Weights of a small multi-label audio tagger.
Training: 1800 steps, batches of 256.
Data: trained on synthesized solo parts of chorales (CocoChorales), 39062 training examples.
Rows from block 6, named by matrix and row number. Each number is 128 + 24 x the weight over its row's rms, rounded and kept within 0 to 255. All counts start at 0. Numbers have three digits each. After the name is the row's rms in percent of the matrix's.
# convs2: project pointwise conv (model.blocks.6.convs.2.weight, 192x768x1), inputs 96-191
convs2.43 102:148141098121116087107113088160142142143135130154137162137127161139135147173109136154081146139167112173168123110129149127083138133140159125153161095142133135115087141146115118129094115113112141130110111144112145129076093180128110146126163121093135131115149102196143135169120148129136126153
convs2.44 102:145126135101171147148097072151136140136110135125154127152151149126151091145100158149095179124108178149099142103136138137107134116154130127127132120111137124144163131114144154142144106145126141114088160105147129185170132096164106167116132097170150078122143155135136113113128118156150159124
convs2.45 099:091083137160128135135110129142137096102103140141131119132147136140123128124139118150106127148101096143125163162109110155146120135154099128139133082106114111123129130147121124118070176110108137191081082153149102133158127087158144132111154156105143120128135090120096123105139105140130199123
convs2.46 098:105187116147115137124128153156127109113139099081144165140138108106149146190082121148161152143104115127161115131127136155111150168105136112117099094105154122126118108089178121182134159163150147118103131116110079077157140149147105139088146127164103166117116138124144123173127072125176111128
convs2.47 099:110102113199175091108110134123078117089133104126139130101149117111114136124122109142137126145142121131115108142115104152104112101104131142142153101122136142135098123147139159152161100082113151109102167129090116169112119092106076096138133140128129161162153129156149115131108106122153145114
convs2.48 097:131157140139100135144116093167091131095120134144136111098094102103077143146118143114123056132153127163105110113119078111125148194126115139155093153126100171112138082149163132108108139145128143131160106134120131141107138147142147096094089146101125156134113124189092132129163147087145124078
convs2.49 098:136146085113126160135117119161155103121111124144140125109119127098138105137146145133167085163146135105092124114117119119161139135157107142120110138118107112126076107127105159179104120124149132126147192132137097114156145173151096146152111092088139115140128141115100151184151160161122126121
convs2.50 097:141102137151100144136129127109146075102073177104106126151159105095124097105081150109141112133101110166127143131107085076108118115138125115130138158123150153110100111171141123113105143127136134119107122159119065115096116112130178130129130120149132114097134128137104151143147133164151154135
convs2.51 097:154148102138117117134124122070108125129137153129131072084122175078079139171162144112117106110139113126106127126116150139128136112146091144104145152102102143134134155158102123136041139120128139098129125100099114161111086142110072127122078119127166103099122140110148131155129143156128096161
convs2.52 104:129136129103156166077115085071101108120129147143142163167086142137091174135127111125088130098105146103142150135138143127116152112088145129137132128142145104144136112122136155111152164099123115113135177173101099110084101116130171104144144112123104122119103103138116158143132115101113111147
convs2.53 097:154160133104119103114144171124130137124086141128108139122130160102150154149103096153109123154075168094145111107140123119141069145093118114078128123114152139154134153108133124113131158106156108145133170131156112141115142117099135142128141126116101093096133119145117086120115139127146127189
convs2.54 102:084127132120110108105130112100093130105108110111130113119131139120118155161098121136134102114109170178123114136111115167096110079171117164125152103106118155114145128094177096163156145121116159133155142143084065158117075139153104091123153114159110087176160078118136120149125156196102125126
convs2.55 101:187138081115147107108128107146127129111142056088152133128137105100121144119113137097134134145133137141202082116125140134151166118142099149116105131128135141159141153123157145143142127067167078152160107143125165141187174123106129178133117114112142149132155103130095153136163124165142106137
convs2.56 095:080157131096129138136143083105161125158130181134131112135118092198119105101141099106113124089127132136101163152182144088126117090124106116124093164189124138114139138149130136130107108133168112150114114079119149132124133114118153129107128124134124090128113130156143138147106115133124111156
convs2.57 100:100144105095134129097130148100152185172139147106159132112111127104141152134117101129128147121098132133130123106161106197149126101104118124118107134113125133160116141135149130151114112125127159145150115117057127104173160138124122149171112092130118079132134130090094137133147132139093136130
convs2.58 102:137140121143110133106139098105106060107105137142115122122104159150099129148146126099114154137121117107132130137110119140142094156097110156119189115149150145137145133170086138143142138117127128132181134137118134134107152140154138116097120131119126156100159127139102116099114133082147177138
convs2.59 100:082136158165172117129102150155158127139123141102177106125139122160111121132160103155123144115142169110072141098135118116127095138092121107103116142109095092102146078147109143182173114087159128121175112124132121119122169138101133117134142116128110108124162099127154148184134104124088134138
convs2.60 098:130171135133165157141110112100156161105137129123100090116169152136119145178150130132111148115132138125107137136155091045118139180161143146108101125080104137127124109177156109141123135113091145138134130120094104182138097142146138108091182120136104091127140149175123113092142168122141143130
convs2.61 100:109107145086132122078123106125132145127088088135119130147158168111143138117141122104124075145154136107137176114117117159158106124115087139162154094103090152114100098104126122120110123143140129094144140083144113127171111141082113130111109106171136102139124142102111118111103124108108142129
convs2.62 102:134131127119140172135097066111137150096109089128139110133111100125103114122115132130127139095115123155113115072125144174150126115135172128108113134137095117147121082116121143129153156158105093107106138171182095088151106133176141103134120151115149101134145139142123104113132113116118114134
convs2.63 105:130115123140154120128141121130156140148144161136124142115136100131142130131159107133149103149088142139131110121163158124115148102107121127114131095104072127137137115067134143154122133125134107134139123112155134165159176113169079118159145164121096094124186118150117153147158115096109100153
convs2.64 102:144114157098150092189148126105157130181137141125140136153104182166099134114137100121145095118134140143099141132093105148137100088106122145151171110115128108128137169114102122120166164122123134118133133097093169133161117121081115132151146150113178121136123142146114150122117093100132124109
convs2.65 097:147143105159134124086129137104150144153118156149130142163134137115133137132165133111100158082125118133168109122161101094109119108147140134093168113114096125127116090090147110091110130103100142107132147126132131191117101126144098163154111142107098084106166140125101123127096132166151125120
convs2.66 098:150123163097164143127146092137091118108134125094092115113123110127128081092167110165147169112148177118141150097141181164156119134135119101124170144127126123108133141133138136162101075126122097125135105129113160124110158141125158158166176112107112096168099105124132097116073156128115092082
convs2.67 101:125086115088165157158153125132123083107155125140157129078106118136158163070121072096167116149168113102090174114155139140113174190140128147162116108135130145127128122139143118127116141113140077156098109109146062161185153116142164125108055172160118154143143121105112174062143158128155139178
convs2.68 103:124103150150125129124141116164119137105104159149122131126119127147166172150143126117135072113097160143127149117151095123137100126085121137131122157145114120119147100110115104152114107133124150087135141147131130115151127143085147109113113125113157104118113099120096101162118110102151155104
convs2.69 100:126119148121140107106131109135120102079168091094163120155094119095143130090135151151122138165108153121112147105082151155135111128139111153141154116156111108093111117105115127132104132111135103115109117128155115093143114157100135139209100118135104202172139170144111172144109167115179162141
convs2.70 100:134163138117149130089125119134111111100151142142152151117096121092122125122089115131149147122114113096087084150141077134124135110131103126116077078131183097105111163121153151099143132106131158137129134162104160134089123102179142133127115168114154199188189081104098159139083116103121186133
convs2.71 099:147113140099132156139051123148095122129122104104127178112130099132122107149072137137114185104109110146132113161127139137157161120112141130128107151157114104107099116130131120130120154124097096143118146115087108080130164115149120088126180105134145050145156113108143145126174117128112100104
convs2.72 102:134164142149121143138114116113076127147136132138133085173102125153109114099148146136105137104149151116137169136146136125108139107122132106134125144124117119118092095147153136103125081115117179121171115141100149076114130112127110123106088115133119181094117094121109103121084113118138148135
convs2.73 100:139100077123109172129148110117134124099140159114122118157139113080143146101146203099116112152097128117078106148134141116118136152130125111149107153125149139121105102122147123139085138131112133079098127091123153152130158137134131147145141138113178146125137136112136100148168107152125122108
convs2.74 103:100133140131062134110112113105181117116085177100085157161091096134119125120125127119158116130095096128105144124108093160102151150162133164142053129093111117128155140127090118125130151164119106119104131136095130119109133103112144162142127157144138095171106106118104120172110131120159140122
convs2.75 098:103163098114147133125107132161120085150143080122137114158134117106162135198125092130114130142132150141115101141158109149140118084144082113150125138085068092137122087118138100130111130141137127137087146131108082121156127121152127121156133144102139097123092109141121119160133112117127112174
convs2.76 103:169120128116155110122120116108111122147110131151114124106153138126154122144165121138158120106118113119073125154159144092134109136098099141091164116118156128140125117152175120125157113127087140098134140141088119122117120128100093118149134151129121070131132065141146146061097097095142103138
convs2.77 099:125147099145146103092143123146101166125095139147131135161122127158123119119133118080151123141139115109176089143118150185162106174135153107138129139118083124173120149112137100123148115129160100182153120120146144145140097127087141133103128134125143159118116097126141174093140144137148150135
convs2.78 098:117139138131091110129106106122183109130153092062113124085153125138143097140147105131120130161099141140160123145111149158129111129139136079130150125162116167096161101126128124118157106134145141126150124152109110072136119157117129128134157106116145102116112109138155142111128089147103077122
convs2.79 098:082128139082132116122100111098122127140186124175126130120149102129138157131082116163136175121122116137122144134191137102094118163122130144124135142102156168158100133086122174129138120094122106143123165138158176106101128155124166145157119108143109191130127126119104123141180145132096163098
convs2.80 103:136101121126085157094142119113112074133126060144145115097109142095107114147198153127164147174163117156112147110106104146164145132114117153124126151144122124091121100116151148181144142149142155121167133158126130097148116140177097097131128096150102088103145124140114122121134098131139125099
convs2.81 102:140144137135099120077117111131180117163143097096129135152127188159153116153106107147124157139153075123136134161103133122127120091116113164169125122106087125112132120136119153090094122144146131135138141125163130140121148091110120158117140101103113119124081086163140139081129157131121104112
convs2.82 104:155155139123132087080088113155150130125109100144108115126150157142154145133145161100107144109096104115087096118089134088128133140119086104121129116085143174144098140098116127137120091103105110140177180125117100141095085140131138073152112125129107130114112140113155104112131115148120123089
convs2.83 096:146126110135120117086121125139098107087103103120142126151141136163139147117131115120135132132126118122141136121145088084134123133106081169139129111128140091121170151096113110147124146179140066151148167168142141120150125144140160121135166148133103068136156107144115087132131128151150123138
convs2.84 098:139140135150137173172157114127143134177110143156119127150099148125054097108146120100151114156111130124094125134121113132107140116116149183126086103114149096159131145117139118162132132123124086145102120137164093162154130125151109145176134118091110127107136158085106095119094144150133134103
convs2.85 097:138136127125108138106116094112093112137066091085127119097108087106127166097088147132092108122164123114123138142109098120112097104173162142126112158117140091124152110105091099140129119154132152095169105136130126124144132165197094130100126093173099194122134182167129102126105113131097161132
convs2.86 098:146114173107119127151122110136159140130119122138128152075142145169166175108151158151169144111116140108122138115110125122133147129149126152130088123144158159108136111119091102119110107116155114123134133142169132134157129153125121071135145061110132144144166116102155140117102133158131046166
convs2.87 097:146142104140104120119143120168152120117102097156123123154111060182089109086112138148108211081094111152154111097105125136142119118133183129112162115119077128139168102110107123104103073135133100097174124092144100096115116122097152130103124158160161118113193143150139121106119189155110113098
convs2.88 099:107106134105147091109110123088175132133158069127143095162108140129130163099097118128080124123116119148138145124156119159170109083139130112104145120160106124107150157144091133113144077163147142131141117105130152136110101152141135081120151108078104101145153129155140126175166145135111126093
convs2.89 095:094149120161114139155127123160074153114169124142091131143152115206121077160132139122121122082091100133084135165119130144112117122154127119132129118134124098123116118158144111104115130138131149165139126140166123105090168130097129157127154113146137152141168135147150115121112135078146136134
convs2.90 097:154158120138119084113154096114116154122125100161085158118116130118106096142139126146087124115131125151163140141113088161145136130110101132151082138149120140146093201102147128121103141102125091142132134088115123123145156047125151147190143128133108129133106164160129109111124120151148117114
convs2.91 105:093157069160154167142138128185131118116111090120101088133152100115108132146146107158119128128116161123128167157181160095146133125158159096159098158090133147118135112100147129132144128164144134178106110185120123127123104165144152132159058123163139127111167137167091113145125144143107115139
convs2.92 098:156129165180094178142143104128102109135181159135091136149152107089132111113115167111133153159131130127176127109104112139162139103157116092152172141136127150103136079184121148107149145112136107170106136149136095105124129172102154120130117160141149123118169193170140102121105152127105146127
convs2.93 093:096125142087156118149168126125103108172163107095116104122141119117157153128105119121093141137110137121130151087169155100118112135133124151125098123116165149117083148126126112139094138089106077134099141150108129152156150158110106155112131134134127165128142060144134134119121130138123132141
convs2.94 100:158125174128103117110124119167148160129122136083116142149124088125139119162166145133119167101066140096114139128151131092130155136137125125112117129135130115098130105150083120126122184100159079162151160131102146130079087103114136121104131154165123106115100105120154143113118113134103130097
convs2.95 098:103145144107155094118164120137149162127079088140114131119145164128104152157091191138121155132131129143134128092162133116150143098153126161089145105154141122106119130097138143117124131133151125103134130125171146148118144124125159161106138141138150164144113065111112133125074116130078134149
convs2.96 099:150135150107090129168131113165191084115129157123108135133129151136146134111156102147094046132127113105144134172133174181127126160115094134127171127134102130097120095117119118111154128122148122097122130105095082116162134111158127134110130114155108077156117094127117109111102154125120155110
convs2.97 102:148157151129081152152091147152092116112149105143144121167138136113131111153112159140114119127131152115161144151122126088133085187163124119118110118130098091118075195133153146135130126122132141105115070127153179106124139130127129160130073123152133191124109113149136177096148128144103157131
convs2.98 098:177133122120112145166160108131142095139136115164125149093122117075087113128101128180113105092127148154134113149112150150097116142133101174155127130126140132149081147143154164122101102159129080072128095156092122158123090171167115104154098166158147080142122161142138124147143060134090126137
convs2.99 095:140109129156090105127156138083148129142127168143166138115151149126157147170136167136114105155143130146157119154139118112118132083139098161145157123142112165133132125127145141094154120153122122115119130131147147129112104155104123116125126088170116125122089109122152141125130127112155125103
convs2.100 100:148076154095087132134129106130125121151139099134176134120123110137108164108123156159117123088119123177139106149145111135111107055100124143162115115116152119118112140144126116108119079130137142114099107153089114123149174121098139133150135141153149125116148172107101112129186137120113110111
convs2.101 100:164129105131123143138100147111142157130112099159102161150110157093164109092134142182152099104109110118148090147141129138103106102108179138175112091110132113157115102111130093106137138123081149112123146148196139100143083088123122127126126106177141140135144094114123164105147137098130102145
convs2.102 097:086142159157123154143110131144140159105122131094139134149114156120148134165114160121142133075122179154118110154134119124150139086153134105115094088168155137133122135106133106156156120125183136168144129133160149110140117094110148095134100158111096175171139134142117175104115156105141151121
convs2.103 102:146137141084153134123133132135102122150116127129144145165142135093129117113131116123173138159097091144150103110151116136077133108136113128119177118118132137126128106113137131155140162112140102156150166096160108094125133128109155065094109118155167066103124111173150158100122153144158119119
convs2.104 102:192122122147176131110169134083133137089145158131157120142139095128092113099148139154140134118123086139087126108117113118111145177133132164092134114133107111114126147118145147109153125120158152167139079143142114151134109173121091136080117150121137092156118133104190100130120118158136142121
convs2.105 101:099176121165138127134123132152129165087144143098126093141101152130101098131166127127156105141091100114179108168135101149173110094135112130096138132107095101101116142137106135156107114176159140141164091148109164127119106095171149149149125136141115081114111153089106133132125119120097188152
convs2.106 100:137087121137129157135160123142075163141118151118114136111138113106105170194126106098090143119135098124140144163106139160092141109125093112118123134145112140138127121144174094157152080127144092152140146075142154097135105119116140134125131126117147089139122144176116139159137087161136168116
convs2.107 101:119178088133136135174139160093116141118119114115127118126165116121180106096091132145144154115139153113153163130109147122114138127153144156093114144117128137117139124104125118123168161133125157113112107097129127115141138140135101144138088111145134147087101132157159112136156101135095149132
convs2.108 102:187120138129178175147151158112111103112120109093130138127130085087150122131131150146150092112137161126139118111143127099104132131104105143160124109135111112154145167086124142106136141133132095135133085119122115158135137096107123164149110139093108165104186128125140121147128140150157197122
convs2.109 094:096126170144103131122130135129147120099093121107114095136125104143112128106093156130147140125147139096077167138102121125109138174129173128119122114133118098124120149179130109166123148096149109141121148108093110137160126119088153111142115076161131139151126106183104166136141135151118120123
convs2.110 098:111109116132140138157113088081130121100105088159130180128125180115102143095096074131080136161136136127142133144112089093145134132161088112136125150173121146148130108149145112144093144129125113096115117171101136142144117114112138159100121136134132121120139068148134123101121073119116085143
convs2.111 103:121106131067107204131175118126112148061174074134167095155114095114123149105142134126097119154090141148079102159097131194158145138141107106114150127143144118139150133142169123105129112114131119160110130096157106084139110136128171119154153164161073106121135103176112167098123097148107136089
convs2.112 100:142123117103078097102150174111144149132111149137187167165130142148141157066111140127130129152144110096167096112097190121164147120131128110118089160103141119116152129143119152126146161133112142154131135096137164103166093137074085133134133094095131153130124160156140150100113137134139136117
convs2.113 100:123111148080145096131143146099171144091114112113144130122148139154110122136133100147144146121128132146115155077091149110130169120115127154137115130146108112096136126128091131124133103138126100101128138158123131143123192165120085176113179082063170114150124116121107135125180150143137128162
convs2.114 095:149131166122143121118079101113173089130130127124148109115116160132116123171154064163106132165157146137122093098120106179170123143137111125211127146193133115055116132108122116156089138137131096132113095145108128136172140134144111125150138146135122151144140139093104132124088140102139136146
convs2.115 102:182142183129129145121142108125137130111120139196123117101135152140131120220112154054140152102136112114125122126106136137131145087125113146091118095084129121072111121134118100120135113102148132143115133160101121166139102148087168137123135149151156119131173131141125137159094157099153112108
convs2.116 098:117137137145162103104123154131152161119118122118125119117146134167171122152131118132136179099116157107121130102099097128135102124146166115097144128142156137045138160139122161149086127147110076129112145070114121122154109124118174130137125101128138092137145110123098086111109140102147161076
convs2.117 097:112116094180143138087075161133137160162082126124084113154153149106099153147142082103178133121103150146109147122144106051143102146161115135147106083081083127148139123105134094128114126117123109148131128140146158126106115156140066143123187152111125137138126128155129135159154100152118115131
convs2.118 106:140141132152093136132149151156084128160109137124197090170133112163131158116095090154125120168131105114098106139163165146124097106146085099158118138128118130160142125125137132130134072117140105150135142146165118143117121152149145119094118137112165123153123117164132152172174127137095102126
convs2.119 096:160112107118128176136140117138131114095176168119153106132121145074155115127108176132115092121086154132090111139091103135092124149159123110153162119136151113155123107154144181114105101143111104160110164126181146084115119177081095102140117147154137149082122110105160197161140142142118169101
convs2.120 096:116117149141123088129118114143161138107127133105173146165123113145070127114125165101111125150143149123111117119154096119108111125150095108063144129124151103114171098177161148133182093113162108082089135102119145188171133120112128101166138111111136113150151131096098085174140138128181157142
convs2.121 103:186113160126110193179092117195136156131123126117089168132141129142102131142110099095168131145152141140141147140118072152182130092097136150128153091180101133160161125101137113147137153151124113101126112099096091168181150098151124136132130125101108127113146127108113116174086120100139098036
convs2.122 101:134111159147121147094121116119119125113123148131080090144127128103154139087110150122210126105171123133123171122110146134086160196112146082144119067140125129105130153171141139124112127127111148140124112187153133172124146145080117158097091130130114146136100160108108115094164153118101127079
convs2.123 097:116096107078155122097142113100150098172174105171109125123124155108108165128158092120102135141118129109135110134138111177155137108103103157120139093138139106140121127127140104148133126103134120121141137111168150079169144154146158108154088130154156131155122124084159114085117117124131133173
convs2.124 097:109142170086141082141159162106136113145110132123133128143151157136156146092140161145172123084139132132138151127149136204070110145152140130140159152108110135108109118120132123136127102155131150140109131124160086139117134137124143103140092124130134114079141121085141106145169143115152130107
convs2.125 099:121122156134146148115126107149145097112153128120072142123156095110064128097112155130111184148129123107146188148099116106123122095132113126130077102106132122122152129117107090137113151155094156138130088157167145113107119134108170169125110170142149085142116130136117107126110131154134126119
convs2.126 100:103112111098090146133129138098154113110096142132108137121141125134121165048138150146149095102159080117153135094120095086144168138105132091094098149121123146153117143174104120143128128118160095147111171105147162128114093150115129101144145120198096147105161163153143085124163102114128165135
convs2.127 100:130122143094123128135150178156133120128116139100141137139131137158118124123142120132074102133150170131075120123108159093132098099130089110129140124119097135154100129160130160104129121131104132120146175109131095091099081135119153177089114114128139147088131104139150131140116118118157151114
convs2.128 104:130185137184130114148099117102100122152156118163159145098132145109125140126078102134145153168141128102144081145074097168132138174164114083074129161098178138124124119143150107167120066152137127154141103155118136144187140131074134136145120142144111148103092174114140118133094109149145117149
convs2.129 099:127152096129075159116138153103137092114139132099159163157116112125125153076131177101160100115118148108159104156171178098145122138133114110119152158133110105128113169115155165103158136120183163105116133097133125130143122115155182146108133078083137147102154145104123141142150114145137125090
convs2.130 102:091091133139154120155133117130157165080144153142125150122101141090120092130150138143153138129101115163112114125098118124119120100092085145142110158128154157138134090100101142141144124160102151116126120108167151142138120185114095135125167144108152089128145143079101140097109148123158145153
convs2.131 097:123052106105135106136146071109131098136149124137125116125113114070117159155124137125088143118106133131128170139125148131113128168138083132136102087097126114120119133138130106110135126139146094118103087106088158118100087136121112102132112117164135084146111067127122121113127170109181124159
convs2.132 103:120111127090096127141150091132143132129164143116137168111168085151106099101135159065130150136114159131127131122129119096140139132110121152129125137099093123086117117114124162150109106142127138171171133134089141146141105131138092102117123156115150153096144124133147141155138125113154090144
convs2.133 101:057133146097151105073145093116147122112119060120137118147096136099148112084102140148147147108123117114102112139123170121108118109151136118122107120147081139132170107115148131117164120108161144074137137161105100126148116142129120135128135130116140162143105146141131131088153164159148181117
convs2.134 103:101114104019167138138144123135127161128129083132108102116089136174121131099139092097134136154168116117145116102118138130130100133117088142155159183127165125149103124129102164121151169139125111157100138116117149125143122144093102167108119159155113107120107155146119142083096147154149108098
convs2.135 097:125158138091124130148139142105114116128097122121162142110106098142154147150114096115109148147113101138097103105134122101119144131113108145108110146111112144096076151156136132123119146127112093123098121097154075144098134093114120135115162118160073119096113106111122132092146113114147121144
convs2.136 102:188132155057195126134111168084147131128128097157125158091138170087188149124138128084109138106146086106074117123155135107161108109096131117125165143116082146134140113132128111167112124124167127152103145124133109131125126152113155152145089135147089136125098103134182114121105126062089156123
convs2.137 103:106148082142119127109118115149186143158128113090114127129115097135140107135086107149103116114119190109114121147127120083126100128121132124106133087161126101066148062136127122157150127143142159181113166160170154153116139144094115160148135138175097134159117113144148116146140110147135090167
convs2.138 098:127124145138178130109126148123094118085122179120099165150121106157111145158109116120158134145111128135122117140093118126139110127112142152208154152139083132110132130148144109122132094141133146179140105147136085123124163119137161128140141176098122129105143119119136111133137126141119176162
convs2.139 101:115143160141137161149114105133112164159150137112113095120092169140108123155104166063114105124101159142122136084076118106137113111133130121113142087111134140122145098147145107161124135113089138105138143091134100146121130137110117134158133134123155140152147152146096139113139130132129077080
convs2.140 101:129126125199127129131155120147111164125124082127145087131161120141127129137129120110108146103099175097130121113174126160121122165136121101127094126182133118086101162134088173135128105104144128141115087177129133151083083109112123155119125100120188095090155132126101128123141139116184167093
convs2.141 100:113162075120090110122117097119116130126115127158155118149142114111173075136095161117093157084132150140090149150114158089118116150108158126128103105141128134156105150144121127136098100104081145078080120105104139137156103137150126182085147130152089149151152096142166099165114138075096094117
convs2.142 097:129061153134150158160132152114106125169076139140124111148139139104113120175097098123129165140106128117119108148149127130083124088114086141106118114187108110132141132135096119139146115138143144102181143128110084129110151110106136158138117147147141168134134160127107120136119065134109148097
convs2.143 106:087117142126135099184154134076131119145141114160101160158145155132087128177138101107154149109163148140120143154112123142162128126157154124101134136153150160161125063136151135080129126079119147170085078132141119117101130100164114127100103131145147172144163079100105139105121153105155156150
convs2.144 100:162129135162108166154099121137124083145116144131132133142109108136110138109106135120114115091134120076100130147121114139121125152137148142109146108153129131159169116147166100112089117136137122142136167137146080128170138136176115127103145098150145141095168110102077115135143134144116140114
convs2.145 098:162137107163147104146118137095118145136112094118140137109119136133124153121082149128158136119116135137152153109107148135145164129099146115114120134137120152143141114152094157106137157154131101101093176107119119111122112103110114161104132145081135056115140113128140095145124140105154134136
convs2.146 099:171161139143117163137119117126147146105119141136170144164115120124119146103159144104123116100153143138115127113127113082115134127124118108115113107121173135117115109116171101139147164130110109148125142130128157154140103088143126094114105125143135033136164086127113122115128150104128129142
convs2.147 101:151148119134098103172105094086103122095144164142117141149141112139110089129091135130149151145144132129098135112138143150105149151164130135147116122121157135122111151159113120107104066119158065144112113113120157151090132162154157145128122138137168127153096123144100133150114121169059107108
convs2.148 102:146163119162132124166121127095161129127113107111150092131106135120108099106121126117148172137108117126112132140151127109138150154102115167145062147126110142129074117128146148115096149106122124133102119138107084144114120125105155100089099142100131080173139084141093114120102142085185094126
convs2.149 102:089069110130114105116122169114146145132081105126125121126108102130158147137109137114140109103128143100105132143121124141140129138134181114079148167169139150094135116129149082110154149117158094121143127173111117128127090138166079162133147130097136118120137189159123153153169107144121083136
convs2.150 100:155160124166129107145128170183137114096139151126144133119153136127123094163140107120113153103152127115126114140148120095117102127107086123103121123117139115135148119143062126100115131138129151099132114113189195126166125145072121139108133108187157112133157148102118147052134152093140118113
convs2.151 097:167169137174131143142110131173068090113084156139103092134153101104072078142120138130141113084163116136125115116162113130131107093150133125117191132116119104188133123170127150120134129152171131098130108096199135097119122094141159118167112156129128166107126144147097118140091149151080155123
convs2.152 100:111102142082165143149079150094137130117089167116102112131161107126104111106149060140110178154125122140129098122124102139140076101155117114135121159146129115133110107095167140109119108133120135114150183099121140115073117173096101092118133137095133117138165105101122133143138140160136126120
convs2.153 101:140110137107123110141140135088143156094143153066117129139136105119113140135126119118105165112115090119147106154159104170085172128130143121133110100138124117174117142162119152093154119126116076128117196115103149110121142146125142092055134113100128098131092160105123120117144176134104169114
convs2.154 099:076180083135113191138168132186081128069130138164124122132138144108134111159112096070147151170157105140148134106145109082126108138112119162155140114084140131132159120118134158147124085133161100164143157162146146125124136149126119113103158094114138123103125133102146160187106120143140111072
convs2.155 094:157097113094122142112106076130128103131114136145093139138189118129102111138131166124099102102120090126077137138140116173102142115138108164145144161098135154110109080104131147172140100138097165084134119154151130101126160158126143139104142120097152151148145147177139118089109138173126084111
convs2.156 097:113128102123143138125110106108117104125174126136103129150130115105135113103154115104160134109176133092129135135107140146093127172101135138138097104101127155126155145111145136094107149148146178100138101140163147149119117136131162177134125126125110107159121134138123136159138140122140138121
convs2.157 098:159139121139128114127133122080160154128140134123119139102136130073135154133160122124065145156102126145171135109110144163130099128130117098134122162159143138083126107136096135153111129110140133136088121142128085118154155145133117109101112102119130120132105165119132104138110145078103131150
convs2.158 099:177129185121117131117109120165117119134144175158142155086127121121122154129140174109100133134174100135142138110168153117102125077129132131150121154120145128108148123108116142100120124170110098087147175136141161133116141106147128125110130146104156167164134181218096161152133110148108072145
convs2.159 102:158132138097122123146174139152097147117108143151131093096140105102135184138119098101159123124188115112159141116097131154113094133109166101128157136109099157137172118111121125081164079106158113153147151115082105129138140132155130097112088174110098096126131150138148127144137132058100133120
convs2.160 098:143110102141140107116121127125115144153117078089155122127122137111124163136120135177108135098142196146068131154113192130145109078099178161121142133097121168151194134126086148114138129129141110128135142148086120139142135124105109145098131113130138088123121119113115119153134142151108085112
convs2.161 102:167166158104121121102100085098105071109144135130116136097135106129123112144093168134154151096137123147146139155136167096164119145126162071105076107127129124115082157141142141110121073156135126127135109125120133146158113121127124109129107151108149183124134100112139081134111112112122147126
convs2.162 101:172146150054121133137126107074166147129128108131089102161129155142137137104101146101120120119153095118124142138147121141133164100112061110077115142097123159113122121104149071133083104119101122082153166114128080119143144131126120119119154113115099144140120129165126126157144122131137153129
convs2.163 100:134149104146124125127126112151095144121151172137088130151113109182167150098135157108143152099147145148131127162108130097157172112118145123113114129073136117099115143094131129108104109109078112149136104101133116142143124111126120148131128142152140121166110151118096155105118173142152164131
convs2.164 101:113119142148126130095123076156132117151154169097127123115145133174116175077104100117140147123163131135119118116121173120123110106096145141144115095164096109138132141140135166118130135167182131165157120122161154125142158126133121135143142158125123190127123103134103094156098151148072110145
convs2.165 102:147160117144093116139100114168082112135153150113124121153176109119181122161165126176142136090160127169145114147102124117163109127099149161077126101112123192107145127124141146129137116107154100155114130082137111129099156148093151106154138121147113091086140136181107133142146161152118128138
convs2.166 101:125174158140104133092127152168195138120129136132132143081144119148128126148094156157161129109110115137150137139141120143113131164144152113093187138105099129154152153151138141099127131145140132166124152138115104100115132127140157116152141103115137137114159131116130109108151142169100184102
convs2.167 100:167130138111116096134122141152104130135102085089093130152123095114103132091104138116143113132125129130105101119131138173173116126141165113104081100142187124136131122140109134115166121083148150091152142153145149135119114160083130110127129123125200145154123136118140082074127118142153153137
convs2.168 098:101134129110157105160107112134145178108137128115131147102138151128098132120122095139137150109165143091090099120109153113139153146154149145166120118123146115101108081135132132148174094144138127129123176115117115100115152168151129152118158164159114086135160101088152094116147113130124147148
convs2.169 103:132111109138091135101209115168148091144106095097142123142103156161121124122108150127132107059089146121165098148162113150170155117140166143134131105114098135141132137131175120136172140145117167129106158137086077141156122134106087114098144128152160138118139118170091139172134103144179105095
convs2.170 102:102152135121131132126131101136185162129172122174101120187123116135115084130092104162158081126102128097114160157126142110089065118140123139144112092166101159106146104090106099095128130123132140141125149135141112157084145132164150109118099166163105161120121155123166116136107096138133132078
convs2.171 100:110135127123107126094101139128095130124133135138132147131108155127108123093141166102114110148132159107130178168098160097152091156137113101098126151109129167118164108126130134144114142174085153089140136152135114141135129133095143132121128113153144119124158137147144126113131144152140106170
convs2.172 100:101153092117142104099127130120109121161127089141132141128127142141132115159120125123179118112126128121125144121100133166132109129107090183135164084151115126136153141107116124166104104140126171099133133128140092133121139141174141110117085153145131122123152078117104087131190134167095168168
convs2.173 102:122121123116124088144127109076150131119109125147078111107114120139113103088150127151085118132133169123171194110159110147089140085169153103185113114127118138085124125125152111159107108110105131157123112158140153124179129120092148161127090132136133107118133179150120144149111141118171170098
convs2.174 102:141163106110064115119139092158152158107124098105131125134142131121153143136106117108122120093163109092159125154126085130080135153138106092127139116147128123133097130169098156135149084132115138127131085116114132114102148125100157130113125148081137173131147076142098096122122112146115086116
convs2.175 100:143110117132123122129132107113141123121115087101111159120132143139113119077117132158136116118152127164095146143142115098112177129108074154106107094127110131138214112131092141163086186146146116162126146160091145129133138118150088132155181094115097054145065146107189136164102100122124141116
convs2.176 099:150100132145132163132140121147115110106118136132088121171089127133128148106120146143156179111108151135109169158120099113126111178120099121115099125112133142103109143085100161121137142124147138126137132138103142147138113141122082153134094166132127123139130097114086131149127125139102065126
convs2.177 101:073108114123158134169143152130084113145127133109122140109138114124089122114148183175166148144120160140125133115090104175132090151141131099111121104116158151152107105114144090113136131126115119150145102117148135139126146134120086135085138152135172170139149149094128134093119101125127118135
convs2.178 097:117106163114095166125139122115106134118185099158138116085156101113095104189131152122104157104094131119136151162123130108098133154112126149119129097098189137051113142158158104146137108087113118103110115083141134130126138129135137159137117091142106146159093129114135127158152180133066082144
convs2.179 102:114099097094162098140144160162111137158143123126160121165145126116100133206115152116113069133174118121117099157134121140141141129177148165113127142088147100116156132140127104090139103151132141144136144160155154157118145133137112140112177109111140105188129131124123108102106125085142131110